{"horizontal_flip": true, "translate": 0.12, "activation": "gelu", "head_dim": 48, "positions": "sincos", "lr": 0.002, "final_lr_fraction": 0.1}
Rows from block 2 of a small self-supervised image encoder, named by matrix and row number. Rows with one number belong to one neuron. Each number is 200 + 30 x the weight over its row's rms, rounded and kept within 0 to 999. All counts start at 0. After the name is the row's rms in percent of the matrix's.
Before each neuron's rows are labels from the 100 images, of 14848, where the neuron reaches its highest value: "responds to" is what is common among them; "patch colour" is the nearest of a few named colours to the mean colour under the peak. Only what is clearly more common there than usual is listed. The data: microscope photos of single blood and bone marrow cells.
# fc1: MLP up (model.blocks.2.mlp.fc1.weight, 640x160), inputs 0-159
# fc2: MLP down (model.blocks.2.mlp.fc2.weight, 160x640, transposed), outputs 0-159

responds to: cell type: promyelocyte
patch colour: purple
fc1.91,088,234,197,243,153,194,188,171,189,164,210,227,264,163,177,211,162,215,180,171,125,144,221,201,148,213,220,209,179,162,212,209,224,204,190,183,164,215,227,212,185,215,174,200,201,151,188,190,186,204,209,185,231,174,116,223,197,214,177,218,205,204,195,222,184,205,165,187,231,194,198,175,186,225,185,184,242,199,182,215,179,190,193,208,258,214,236,205,189,196,152,193,192,251,195,224,145,255,179,195,245,250,220,203,165,242,175,184,139,251,170,210,172,162,254,182,238,252,239,182,208,164,174,191,203,206,158,202,135,169,255,214,212,234,225,214,246,197,162,245,210,196,217,188,219,223,249,144,166,187,201,162,196,205,150,178,154,254,165,177,237
fc2.91,099,220,236,128,239,145,203,260,149,179,208,179,195,228,199,260,194,163,218,163,270,192,208,164,176,235,183,217,219,192,187,197,228,224,160,202,234,222,205,211,194,205,228,126,164,207,202,263,183,198,176,237,149,204,256,207,184,219,211,200,216,179,214,180,184,222,221,209,185,201,181,156,225,218,204,210,199,152,133,209,241,205,205,203,192,182,183,127,189,220,189,186,203,185,238,229,196,189,231,225,127,175,199,220,213,147,192,227,233,204,231,195,231,245,198,226,180,145,147,199,190,209,171,193,179,173,178,210,257,203,238,161,205,191,164,251,213,184,188,210,231,181,221,211,213,189,184,242,218,235,191,240,202,150,270,190,248,144,207,165,204

responds to: cell type: erythroblast
patch colour: purple; blue
fc1.278,092,219,238,241,234,219,227,222,224,166,201,199,204,247,207,220,188,166,196,207,184,218,223,178,130,158,213,156,205,225,255,186,206,215,216,147,169,214,203,241,210,219,208,230,206,202,197,194,169,144,220,218,201,218,189,195,186,181,271,237,147,227,161,189,175,266,222,228,240,204,180,197,219,195,183,219,182,145,143,209,232,180,257,164,231,206,224,155,186,179,194,204,186,217,180,189,241,198,172,204,183,161,186,215,193,150,161,185,171,181,204,256,193,257,204,193,228,190,233,209,188,242,183,196,183,195,235,194,214,186,211,170,228,194,205,201,187,178,273,261,279,244,246,259,236,174,165,177,159,179,200,233,171,200,171,219,228,208,195,114,214
fc2.278,093,219,202,179,229,127,201,202,179,252,246,206,186,155,223,158,179,241,202,169,185,195,175,234,220,251,162,222,159,170,188,176,239,218,172,264,193,232,243,155,235,195,211,209,212,191,179,179,240,214,180,204,195,156,179,163,183,248,141,146,202,231,217,209,201,172,226,200,184,218,237,185,233,206,174,144,210,201,228,174,218,188,137,169,187,191,164,215,237,186,141,227,207,212,198,199,196,192,276,187,168,176,234,247,174,265,164,216,231,214,210,178,233,156,194,183,197,206,194,212,231,229,218,207,202,222,219,253,190,222,210,197,200,175,165,168,238,209,147,160,173,190,163,234,172,198,203,194,274,163,220,198,238,215,229,222,155,153,199,257,206

responds to: cell type: segmented neutrophil; smear: peripheral blood
patch colour: pink
fc1.475,093,217,185,207,202,222,177,157,182,179,230,204,239,220,221,164,192,173,206,176,196,174,209,142,166,223,172,156,148,178,215,218,220,181,190,218,201,244,233,205,200,248,187,202,116,193,163,232,182,205,206,165,244,196,181,168,184,184,196,206,130,202,193,218,159,192,186,217,177,193,199,184,201,180,177,213,263,193,190,175,238,227,161,208,188,225,137,189,246,204,196,206,254,194,190,185,221,246,164,223,242,278,184,188,196,176,137,217,165,231,271,165,223,204,185,207,213,247,191,171,207,165,182,171,224,159,169,218,165,210,201,195,268,260,212,185,173,177,194,187,223,175,194,184,212,199,192,197,176,226,185,106,221,213,177,243,185,166,168,262,149
fc2.475,100,171,195,209,205,215,230,238,206,216,185,211,170,161,197,235,167,228,145,211,188,216,200,233,212,215,223,273,214,206,214,215,184,220,209,173,211,122,186,234,161,153,146,220,304,253,198,182,214,187,195,200,150,189,194,261,225,194,226,225,241,195,171,189,197,188,182,186,213,201,199,249,194,208,200,185,155,192,219,232,228,183,197,214,205,172,205,180,146,200,182,185,202,193,227,242,178,237,197,186,168,159,184,200,215,228,209,216,236,202,151,174,211,190,224,143,185,137,194,239,206,245,226,182,145,229,205,208,202,178,184,213,114,160,197,196,156,233,180,224,174,242,222,141,171,196,210,204,227,128,187,268,174,176,210,164,195,207,229,193,253

responds to: cell type: segmented neutrophil
patch colour: pink
fc1.110,096,195,208,229,179,193,207,192,188,179,226,210,224,212,233,192,221,130,213,145,263,222,198,187,166,206,181,132,207,224,174,236,204,215,210,156,243,167,185,219,128,158,196,187,222,223,246,170,165,196,183,153,153,203,186,258,171,234,204,254,264,216,200,170,174,155,177,265,206,157,245,216,243,187,249,246,197,189,187,197,192,205,224,189,249,202,210,199,190,268,171,228,164,134,225,218,239,209,189,249,168,157,213,158,204,179,184,162,198,223,209,174,179,174,233,183,173,179,200,194,194,206,196,195,232,178,186,180,178,199,207,200,216,204,147,190,224,246,161,179,209,161,214,227,209,170,219,135,178,241,223,182,221,213,173,184,176,230,227,229,142
fc2.110,105,237,206,160,230,209,187,181,206,221,169,227,184,176,179,238,191,166,202,239,196,192,178,199,234,172,190,222,191,150,227,138,226,188,189,254,182,205,214,235,208,262,184,198,231,169,177,191,225,183,180,157,245,231,204,149,235,218,203,169,153,270,162,193,166,228,204,152,175,266,204,199,148,167,183,183,174,195,220,183,214,206,186,233,135,207,156,137,163,203,198,182,210,231,212,232,156,224,230,217,263,237,186,238,191,228,223,218,221,165,190,206,217,236,214,205,182,195,196,188,212,186,188,159,141,196,186,190,212,178,222,250,243,225,224,187,184,160,238,197,196,241,216,160,202,210,241,246,204,204,158,223,193,137,216,243,240,223,167,153,272

responds to: cell type: erythroblast
patch colour: black; blue
fc1.378,073,193,208,236,205,236,195,212,218,185,204,213,202,209,216,177,177,175,232,172,151,186,177,170,171,177,203,253,197,171,275,239,207,211,151,186,184,229,170,199,187,167,223,192,208,170,216,160,169,203,170,176,230,223,226,192,264,204,186,255,218,195,206,227,192,189,223,200,205,243,200,223,134,178,224,174,200,187,204,200,175,191,198,216,242,217,183,206,227,195,194,210,201,199,197,159,212,212,237,223,124,227,219,232,172,102,220,185,246,243,193,200,241,209,270,147,204,198,204,202,203,245,171,201,156,169,220,186,171,165,267,210,183,180,193,196,211,169,167,163,128,142,168,189,170,183,210,126,147,153,243,165,147,233,185,171,228,193,191,205,193
fc2.378,101,229,201,158,211,221,188,216,160,217,196,206,180,201,168,214,252,173,173,182,218,237,206,189,187,226,235,172,155,257,180,166,217,201,239,174,227,176,266,168,190,209,182,227,171,220,169,202,204,163,161,210,178,174,157,202,212,186,230,191,183,196,238,245,176,179,223,224,198,183,201,186,198,167,219,118,220,196,238,219,187,187,252,180,185,187,198,226,177,246,197,211,145,146,152,187,204,140,244,209,213,239,174,156,249,206,230,210,171,236,263,213,200,142,232,145,243,159,216,200,170,231,203,196,251,158,158,194,191,270,200,222,219,240,202,206,222,218,191,171,236,196,251,161,180,219,207,240,228,215,176,205,230,176,184,238,152,183,170,152,240

responds to: cell type: artefact
patch colour: purple
fc1.425,114,221,167,120,183,208,223,213,241,211,219,215,207,204,169,216,176,180,207,241,181,166,211,195,216,215,219,205,157,216,178,147,211,227,183,190,180,222,266,228,178,172,163,92,220,229,181,204,214,180,213,196,206,181,197,193,189,203,178,198,224,193,213,195,202,266,215,178,201,173,221,224,182,203,174,138,161,209,223,245,213,240,160,202,201,274,283,221,182,185,157,166,175,199,169,226,207,182,221,171,224,190,191,223,182,190,143,235,187,203,186,180,208,222,228,207,171,232,202,237,252,210,204,112,167,173,176,192,144,201,218,180,228,243,171,158,219,190,206,258,187,201,208,208,225,183,195,182,154,221,181,212,169,150,199,201,168,280,176,175,166
fc2.425,107,181,221,203,236,212,152,228,216,202,242,156,228,204,216,138,189,219,218,199,197,208,271,209,196,199,236,186,226,158,205,209,181,194,195,201,225,229,231,191,222,171,244,130,170,173,208,167,164,219,224,172,245,180,202,172,176,219,263,161,152,202,193,183,211,231,148,212,205,225,194,187,202,200,199,232,201,243,180,202,217,177,201,245,201,251,149,155,215,225,177,191,244,140,192,194,182,287,189,180,161,246,240,164,186,208,183,205,193,207,177,274,167,201,157,210,222,189,163,175,187,203,187,148,194,149,161,265,234,204,204,201,184,137,223,224,190,236,223,252,183,215,201,178,236,210,200,204,210,252,175,177,176,121,220,220,189,203,176,223,197

responds to: cell type: segmented neutrophil
patch colour: blue; purple
fc1.79,101,156,182,235,217,185,259,190,181,223,148,213,204,220,225,172,264,168,240,218,253,168,187,160,181,284,204,212,181,208,218,152,195,218,241,215,209,146,171,209,220,170,210,257,207,157,186,168,223,255,198,230,237,172,168,226,180,218,162,229,204,214,186,164,238,195,169,184,207,145,218,200,200,215,218,208,212,135,144,212,197,190,198,211,199,195,223,223,166,184,192,206,230,169,264,165,155,182,198,212,231,237,195,191,103,182,167,221,214,219,170,231,194,215,217,215,156,209,194,173,193,202,194,232,189,197,169,206,210,222,227,210,233,196,213,171,194,188,212,174,176,220,179,226,272,198,118,229,191,180,191,138,229,221,199,197,163,246,159,204,162
fc2.79,091,271,237,199,132,221,204,230,178,185,201,178,185,275,266,152,94,209,166,147,237,206,200,156,142,148,204,181,227,213,213,203,250,203,227,251,173,204,224,253,183,216,184,148,181,206,206,210,187,215,179,197,272,197,226,189,205,165,256,250,161,260,232,202,205,176,172,223,204,172,189,241,182,173,166,205,163,224,217,203,185,215,214,200,152,186,219,216,191,213,198,196,186,195,189,185,194,204,159,216,190,224,180,203,193,183,222,217,191,222,239,179,245,191,219,217,200,178,177,147,161,222,217,226,185,212,194,174,175,230,201,186,172,178,227,237,215,226,242,207,164,162,229,155,184,268,193,173,226,181,182,208,228,161,212,213,224,162,229,203,165

responds to: cell type: segmented neutrophil; smear: peripheral blood
patch colour: pink
fc1.421,091,181,155,215,176,229,212,241,211,197,224,228,232,242,205,224,186,202,208,169,227,174,162,174,208,225,224,175,186,182,213,207,219,199,209,145,197,186,225,204,250,194,168,190,157,215,187,144,188,231,211,182,214,190,231,228,178,173,193,199,214,191,233,157,175,235,229,225,229,161,223,188,175,211,215,177,166,223,193,283,193,170,154,266,212,203,209,232,220,225,197,177,171,224,172,257,196,230,190,132,244,170,217,232,194,223,180,211,161,252,187,170,227,193,261,172,216,198,184,241,184,237,217,152,89,227,191,207,209,176,224,242,237,185,197,174,190,189,191,184,201,186,148,198,180,206,147,152,162,240,179,159,152,209,201,243,202,266,253,219,207
fc2.421,101,216,181,180,264,210,229,166,222,239,243,230,200,133,225,178,185,182,195,204,180,240,212,264,196,176,227,248,196,173,217,218,177,205,179,221,175,179,226,208,160,179,192,163,186,201,158,219,204,208,207,265,217,215,135,216,225,205,174,186,221,239,174,251,191,139,128,170,210,200,210,219,230,202,145,191,200,198,211,97,222,215,132,216,218,254,237,160,175,175,198,221,211,168,184,155,209,179,217,230,177,225,197,191,168,146,249,168,213,192,223,219,208,226,153,248,202,242,250,224,222,189,190,181,188,162,187,224,237,238,206,142,224,178,188,198,194,210,197,206,199,222,182,183,256,220,213,240,233,186,217,169,216,209,194,138,211,205,174,216,172

responds to: cell type: artefact
patch colour: grey
fc1.218,099,168,196,135,193,193,245,200,239,200,182,224,206,217,183,192,232,235,199,254,223,218,228,163,257,222,192,220,172,211,240,220,222,201,166,215,221,193,209,236,116,222,180,177,212,266,246,208,159,172,270,189,189,205,232,219,226,210,161,243,213,183,227,230,174,187,218,232,218,192,187,178,208,217,169,191,187,210,193,198,206,169,278,230,159,169,176,181,135,180,142,164,181,233,194,205,167,213,226,166,185,191,230,231,212,182,136,192,205,202,238,179,203,209,221,162,216,242,199,161,210,194,155,247,266,219,165,172,136,186,197,153,201,232,185,202,218,234,172,153,184,232,203,217,143,217,232,181,209,248,178,238,149,209,195,200,218,190,196,155,183
fc2.218,105,186,253,257,209,196,196,181,142,165,161,179,261,166,246,223,174,162,229,208,158,186,182,148,175,167,194,188,261,201,143,178,176,162,242,204,206,172,162,190,247,201,156,242,143,149,225,206,197,206,171,248,208,231,218,205,207,165,212,205,176,170,239,216,217,209,241,204,192,220,187,182,240,203,209,180,174,213,242,205,173,186,266,212,158,181,172,195,181,204,270,225,192,202,200,231,209,214,219,239,214,187,184,192,226,203,219,187,233,182,194,177,195,242,219,196,164,156,164,224,205,215,249,284,235,255,218,192,170,173,192,169,207,162,254,190,237,225,171,197,197,144,221,184,193,185,189,191,255,165,208,158,214,208,195,154,198,153,224,232,228

responds to: cell type: segmented neutrophil; smear: peripheral blood
patch colour: pink
fc1.156,086,243,135,225,203,184,202,164,208,140,227,189,183,204,187,216,104,143,219,217,191,163,269,187,183,225,170,149,191,194,171,219,169,175,193,174,184,185,193,203,211,179,178,157,189,171,188,162,226,192,242,181,221,176,157,173,193,181,206,195,204,148,224,195,171,167,209,180,172,227,213,195,202,252,185,157,198,200,180,267,193,245,220,214,244,174,211,175,183,200,176,198,190,234,160,272,185,243,204,173,199,184,267,158,196,201,179,185,237,130,173,180,174,171,255,176,148,213,173,165,199,192,151,155,177,207,167,182,171,230,212,232,197,221,199,221,145,199,236,196,190,233,237,222,200,149,224,184,175,181,162,183,213,180,258,150,204,187,203,218,200
fc2.156,094,172,137,173,189,244,187,217,197,192,145,187,247,242,251,180,256,200,205,203,216,90,236,208,205,181,142,218,213,186,212,199,201,208,172,183,191,200,226,239,242,189,206,188,213,140,243,214,159,182,154,177,181,180,265,176,180,212,192,215,130,187,217,195,175,201,191,227,222,201,250,161,206,169,263,182,169,249,175,140,200,210,178,204,182,208,229,208,201,238,218,228,220,186,202,190,163,233,204,210,207,223,157,232,183,224,253,214,209,233,235,179,197,181,154,262,201,212,210,179,169,233,195,216,185,219,175,161,264,178,184,220,172,200,263,195,215,168,197,159,194,168,150,149,227,199,222,177,196,210,175,214,227,191,195,221,240,251,202,200,228

responds to: smear: peripheral blood
patch colour: purple; blue
fc1.480,104,204,250,190,222,204,206,163,228,186,243,248,248,189,167,254,214,235,150,242,150,161,207,215,184,196,232,282,171,166,206,239,229,222,241,159,262,206,173,167,200,198,229,196,172,184,162,217,183,177,189,189,206,197,186,173,251,143,221,189,197,166,198,178,144,139,197,225,217,224,217,198,188,181,152,202,165,236,257,211,167,216,218,198,169,221,184,221,229,221,223,148,181,207,213,212,168,214,179,188,182,229,225,183,225,221,184,184,161,159,177,191,187,238,167,172,197,242,237,242,173,203,221,208,139,263,203,207,192,184,218,269,209,261,202,195,123,182,200,225,196,178,188,237,180,203,217,270,184,212,226,204,211,215,195,189,216,199,166,245,207
fc2.480,098,183,242,173,188,208,185,254,173,196,205,135,135,192,219,206,194,206,204,208,179,246,172,208,205,164,166,210,191,193,224,222,143,196,186,211,112,204,240,224,185,171,200,124,240,240,190,179,230,184,140,193,201,210,233,240,119,176,198,171,192,233,208,230,245,255,176,188,184,201,152,243,193,223,213,202,259,182,225,195,219,217,220,144,216,215,203,202,165,187,183,202,180,216,217,192,200,209,185,201,227,202,186,265,224,199,276,282,168,201,223,189,187,173,225,252,217,199,162,190,173,201,188,180,239,181,229,140,221,219,188,171,175,177,201,233,235,249,200,154,228,218,230,172,240,194,224,216,206,182,186,158,208,174,255,223,176,216,191,192,194

responds to: cell type: artefact
patch colour: pink
fc1.125,095,190,173,237,152,220,226,198,203,205,213,226,191,214,159,174,242,186,188,210,180,186,219,221,198,177,157,256,183,214,187,118,164,170,197,191,190,215,193,188,179,175,217,184,166,222,196,194,213,145,238,177,210,175,187,201,197,122,254,177,214,181,248,177,219,210,197,178,189,238,177,211,149,239,190,189,218,250,189,201,173,166,129,183,175,202,176,187,231,172,231,208,214,193,194,192,226,221,175,209,189,186,180,144,162,225,143,178,174,236,228,221,154,219,207,217,215,202,183,206,148,184,190,149,238,178,235,166,185,171,180,172,207,197,204,120,192,222,184,171,203,247,167,168,179,227,277,175,139,258,178,176,182,217,200,223,235,171,162,168,284
fc2.125,096,216,166,169,156,217,221,160,231,154,234,243,217,167,219,175,232,167,206,116,173,205,184,202,162,187,250,221,190,182,220,152,190,196,267,240,178,157,198,209,149,260,154,195,176,208,151,265,154,194,192,196,206,172,165,213,221,208,216,259,199,197,230,203,151,214,181,231,184,182,218,202,174,239,210,177,175,208,199,211,227,237,238,197,204,201,186,232,136,227,211,188,198,197,244,201,177,187,249,211,187,202,226,209,210,210,163,179,226,240,205,238,201,156,182,132,186,141,209,245,222,198,203,245,198,204,184,199,202,223,160,184,137,241,231,212,210,175,178,278,222,190,250,199,170,215,208,201,198,191,171,174,240,147,232,215,183,208,211,193,255

responds to: cell type: artefact
patch colour: blue
fc1.524,089,215,182,181,206,256,182,254,196,220,233,197,163,174,209,192,184,191,226,202,199,201,206,128,200,163,181,200,145,187,206,206,176,237,158,199,163,181,175,249,227,200,182,138,179,184,196,140,198,201,187,187,198,204,148,156,206,187,165,190,242,118,230,236,174,181,170,213,189,200,220,238,186,167,174,219,176,246,250,192,229,179,225,237,202,229,192,133,195,273,192,179,130,244,153,209,273,230,199,175,211,188,185,185,203,248,183,187,214,222,193,209,233,195,195,167,240,181,220,203,212,189,256,181,145,223,183,206,183,160,235,160,167,186,179,152,213,156,168,159,219,215,205,182,176,214,218,251,136,223,238,189,204,175,209,177,219,231,223,219,184
fc2.524,099,153,229,182,261,188,189,176,214,194,187,209,276,168,204,176,201,185,190,216,179,204,217,252,170,218,240,218,163,187,267,222,223,182,205,167,198,278,255,198,212,153,184,221,287,171,204,226,214,228,189,172,216,191,219,233,243,227,200,207,162,248,205,217,195,156,209,174,186,209,131,192,183,198,182,213,212,161,182,242,230,227,158,232,222,196,224,249,209,155,190,227,221,225,212,208,141,176,213,178,216,220,215,205,219,129,199,192,158,210,237,187,184,213,188,153,129,208,182,161,167,221,157,211,214,188,147,220,210,201,166,211,192,222,245,193,194,220,210,181,195,185,261,174,189,250,160,164,230,159,184,188,206,157,207,225,194,136,214,220,192

responds to: cell type: erythroblast
patch colour: white
fc1.189,078,220,199,242,190,166,256,211,204,191,203,170,177,146,201,210,207,194,145,192,231,188,204,260,237,213,207,243,231,170,237,172,156,249,170,184,160,221,192,179,229,223,186,168,217,160,191,239,212,178,165,197,130,271,172,208,203,215,207,232,222,200,245,231,224,196,177,204,175,191,207,218,190,205,159,162,193,202,162,218,230,177,248,176,240,179,168,212,206,194,220,142,189,183,169,240,167,176,216,153,234,202,178,182,175,250,230,230,207,206,172,183,203,215,231,194,192,207,125,122,164,203,180,232,200,145,191,161,189,197,201,212,196,237,187,210,235,162,181,238,191,262,228,217,223,208,237,197,205,162,182,195,221,281,137,228,251,196,231,232,175
fc2.189,079,164,202,225,173,200,177,159,250,181,186,175,184,188,194,178,219,190,232,178,237,203,211,159,166,248,224,236,161,236,178,197,177,224,205,247,262,233,211,234,249,220,228,215,240,200,205,180,220,255,201,147,231,154,198,196,198,186,177,140,190,208,154,224,199,144,175,186,216,177,184,140,263,162,221,244,186,193,245,184,152,226,192,212,215,189,224,221,168,262,171,216,186,214,240,165,172,200,149,237,167,155,213,209,194,193,240,241,206,215,227,162,213,220,196,201,180,145,231,225,233,225,218,161,165,236,188,214,197,182,170,203,258,180,210,192,178,221,193,205,226,162,230,124,190,180,137,212,221,226,162,218,164,192,216,201,211,201,230,128,209

responds to: cell type: promyelocyte
patch colour: purple
fc1.300,087,251,217,203,220,191,198,268,195,226,146,185,157,201,199,195,251,244,179,172,210,193,192,209,202,233,130,172,195,125,207,200,211,223,151,154,197,228,176,244,166,214,149,196,163,217,180,201,223,184,259,215,229,168,170,240,179,181,192,192,243,253,199,238,230,157,184,128,171,215,233,150,234,209,250,202,148,216,162,184,174,161,193,229,195,170,221,236,185,186,251,164,214,261,179,256,182,211,268,212,215,209,186,225,217,236,227,211,160,215,200,192,205,205,201,211,212,146,149,184,185,189,190,225,188,204,234,227,177,213,245,186,193,211,208,168,240,199,200,176,191,233,283,209,183,199,203,233,182,215,231,173,200,247,182,196,200,227,227,178,203
fc2.300,086,153,186,195,224,221,226,182,216,211,190,189,262,178,273,210,218,203,194,159,221,176,203,219,223,207,242,208,217,256,195,199,209,258,233,215,219,165,214,203,210,146,176,170,153,182,221,167,182,214,173,160,180,244,251,195,185,175,231,201,152,135,213,231,225,195,200,196,172,212,168,192,227,206,210,230,159,230,215,244,205,227,272,126,140,211,233,195,195,214,149,147,250,167,239,219,207,172,185,165,228,240,225,168,199,168,216,177,222,229,173,275,162,194,229,177,235,223,192,221,170,168,162,182,180,201,211,231,175,227,197,171,241,188,191,191,191,236,257,165,213,160,191,160,193,203,164,201,224,177,143,198,219,165,171,192,195,153,233,203,196

responds to: cell type: promyelocyte
patch colour: purple; blue
fc1.24,094,212,213,214,217,257,178,167,247,193,213,204,231,187,201,182,209,223,167,282,222,198,315,205,195,157,222,216,191,201,204,175,196,207,163,212,173,226,176,233,169,165,211,213,182,190,170,177,230,195,154,233,192,216,193,219,143,205,215,225,162,208,169,198,192,180,164,242,211,216,201,242,178,157,186,193,178,235,185,212,188,190,248,194,244,182,244,170,209,244,209,225,238,219,195,206,176,139,211,146,213,176,142,233,209,200,178,217,189,233,201,181,227,190,281,192,221,167,223,191,153,245,200,176,187,124,246,176,181,209,253,189,242,193,202,173,194,142,130,204,189,173,220,166,197,194,218,230,224,196,219,195,185,154,203,154,167,240,215,230,177
fc2.24,084,163,161,216,157,173,215,245,228,160,189,105,212,215,178,185,236,158,179,161,189,203,125,204,189,248,241,158,222,193,221,197,195,238,177,200,186,232,194,187,287,179,240,194,206,146,214,185,222,235,188,198,219,198,220,146,206,153,213,251,185,153,198,219,216,202,234,245,238,199,228,201,195,178,194,172,223,199,137,226,247,143,179,194,218,184,201,222,217,207,236,157,218,180,196,237,154,180,214,233,218,172,184,217,182,220,205,274,214,264,200,254,156,190,209,175,214,219,216,191,207,186,193,182,237,158,218,191,206,235,197,197,211,212,202,205,216,167,201,193,218,211,167,244,228,182,177,237,171,213,214,246,188,236,160,239,176,144,173,197,147

responds to: cell type: artefact
patch colour: grey
fc1.413,086,199,205,167,204,165,186,216,163,195,178,195,228,226,170,218,205,199,175,236,180,225,170,192,183,173,191,196,176,161,141,116,135,186,182,240,237,200,184,219,211,217,157,141,227,193,159,208,202,162,165,244,215,200,228,237,184,190,163,185,199,176,175,133,254,163,175,186,215,185,189,205,187,213,191,179,186,255,225,234,210,239,208,209,218,189,243,207,256,191,202,210,157,205,187,196,185,205,216,161,119,250,216,184,211,272,194,207,181,161,181,233,204,251,166,179,229,196,172,211,192,200,195,155,209,210,189,197,159,177,182,181,209,188,202,175,159,218,144,252,172,151,190,174,165,244,209,191,156,216,222,181,239,164,207,287,196,223,265,195,226
fc2.413,087,198,132,183,183,247,189,190,229,223,218,256,222,174,192,115,197,213,230,175,171,133,200,221,225,206,241,205,191,207,274,176,164,184,219,203,170,201,144,186,193,245,170,230,159,237,186,211,185,188,221,147,197,159,146,194,157,238,273,202,191,203,208,258,199,216,265,182,178,170,208,228,201,227,183,204,247,213,162,228,212,179,197,210,208,225,187,154,172,209,227,158,254,198,192,210,164,196,204,244,230,160,198,202,227,185,163,137,204,203,189,250,217,198,197,200,201,173,212,203,227,172,249,188,225,173,187,216,149,205,193,241,175,253,174,235,238,166,192,215,255,197,230,209,253,205,215,184,199,193,157,204,223,189,203,175,148,227,156,188,212

responds to: cell type: erythroblast
patch colour: blue; purple
fc1.288,088,246,181,187,217,268,155,174,189,202,181,236,168,181,191,176,189,220,176,198,217,264,211,236,165,162,184,186,210,185,180,221,194,227,190,142,202,175,185,204,196,191,211,151,223,155,216,186,216,164,202,175,207,167,193,148,208,225,212,177,177,238,139,190,200,209,186,226,165,212,216,166,205,202,198,197,217,139,227,210,222,213,184,177,186,198,219,248,236,191,231,152,239,228,158,188,241,215,212,217,213,221,186,257,165,185,229,212,197,228,177,197,154,179,196,248,174,164,178,199,208,168,200,185,182,136,245,228,229,179,198,237,136,204,238,248,194,157,230,171,181,224,178,220,246,226,126,188,160,198,214,185,209,199,213,117,237,220,152,189,296
fc2.288,099,149,212,272,261,186,251,208,248,249,149,189,229,197,226,251,226,124,177,222,178,158,189,209,225,172,196,185,189,240,211,213,188,194,191,236,217,162,182,243,227,130,225,215,193,193,214,218,226,244,203,229,151,183,208,240,207,171,146,215,213,228,160,218,200,214,240,189,164,195,219,207,212,140,239,159,175,207,169,218,172,161,210,175,190,195,173,154,208,199,160,245,172,181,207,178,173,187,228,229,223,152,182,190,203,189,168,186,219,190,222,213,213,216,219,181,151,217,214,170,234,170,178,233,190,279,223,168,187,187,179,190,225,211,146,204,186,252,162,233,244,159,190,197,152,186,241,218,228,163,201,206,232,188,220,235,213,244,212,229,153

responds to: smear: peripheral blood; cell type: segmented neutrophil
patch colour: pink
fc1.139,129,195,233,154,179,198,206,209,229,181,161,228,132,226,198,213,246,191,208,210,159,205,209,187,194,260,168,164,178,282,165,193,260,200,223,155,201,251,221,242,169,208,153,189,207,196,206,146,199,165,181,303,205,230,218,232,200,178,176,202,196,233,195,157,180,176,210,202,206,242,180,157,188,226,209,184,214,145,218,217,186,180,230,144,221,250,192,210,212,187,179,253,176,209,152,202,155,204,200,193,191,188,208,200,182,156,226,176,225,197,177,224,209,149,237,209,186,225,208,190,203,194,186,232,226,185,210,171,215,222,199,209,232,173,155,167,169,197,234,245,230,214,231,181,211,127,195,213,200,221,240,157,102,218,164,199,244,235,191,209,218
fc2.139,106,175,181,156,225,191,219,201,183,171,218,219,249,182,215,187,200,213,177,216,204,186,202,179,203,175,256,234,240,151,139,172,188,225,188,196,198,197,203,177,177,172,268,225,206,241,174,230,176,173,228,157,204,176,167,136,181,174,223,228,169,239,257,234,234,211,201,202,218,178,211,185,220,200,164,166,156,261,190,213,216,239,223,114,243,221,155,245,211,218,240,148,203,233,212,233,218,157,237,191,135,218,231,229,161,169,180,197,196,181,194,189,251,253,190,182,167,173,187,235,197,192,173,241,225,208,256,237,257,185,221,181,215,134,172,191,232,182,223,191,200,156,203,190,196,247,205,184,214,178,175,203,199,241,150,221,165,178,219,191,169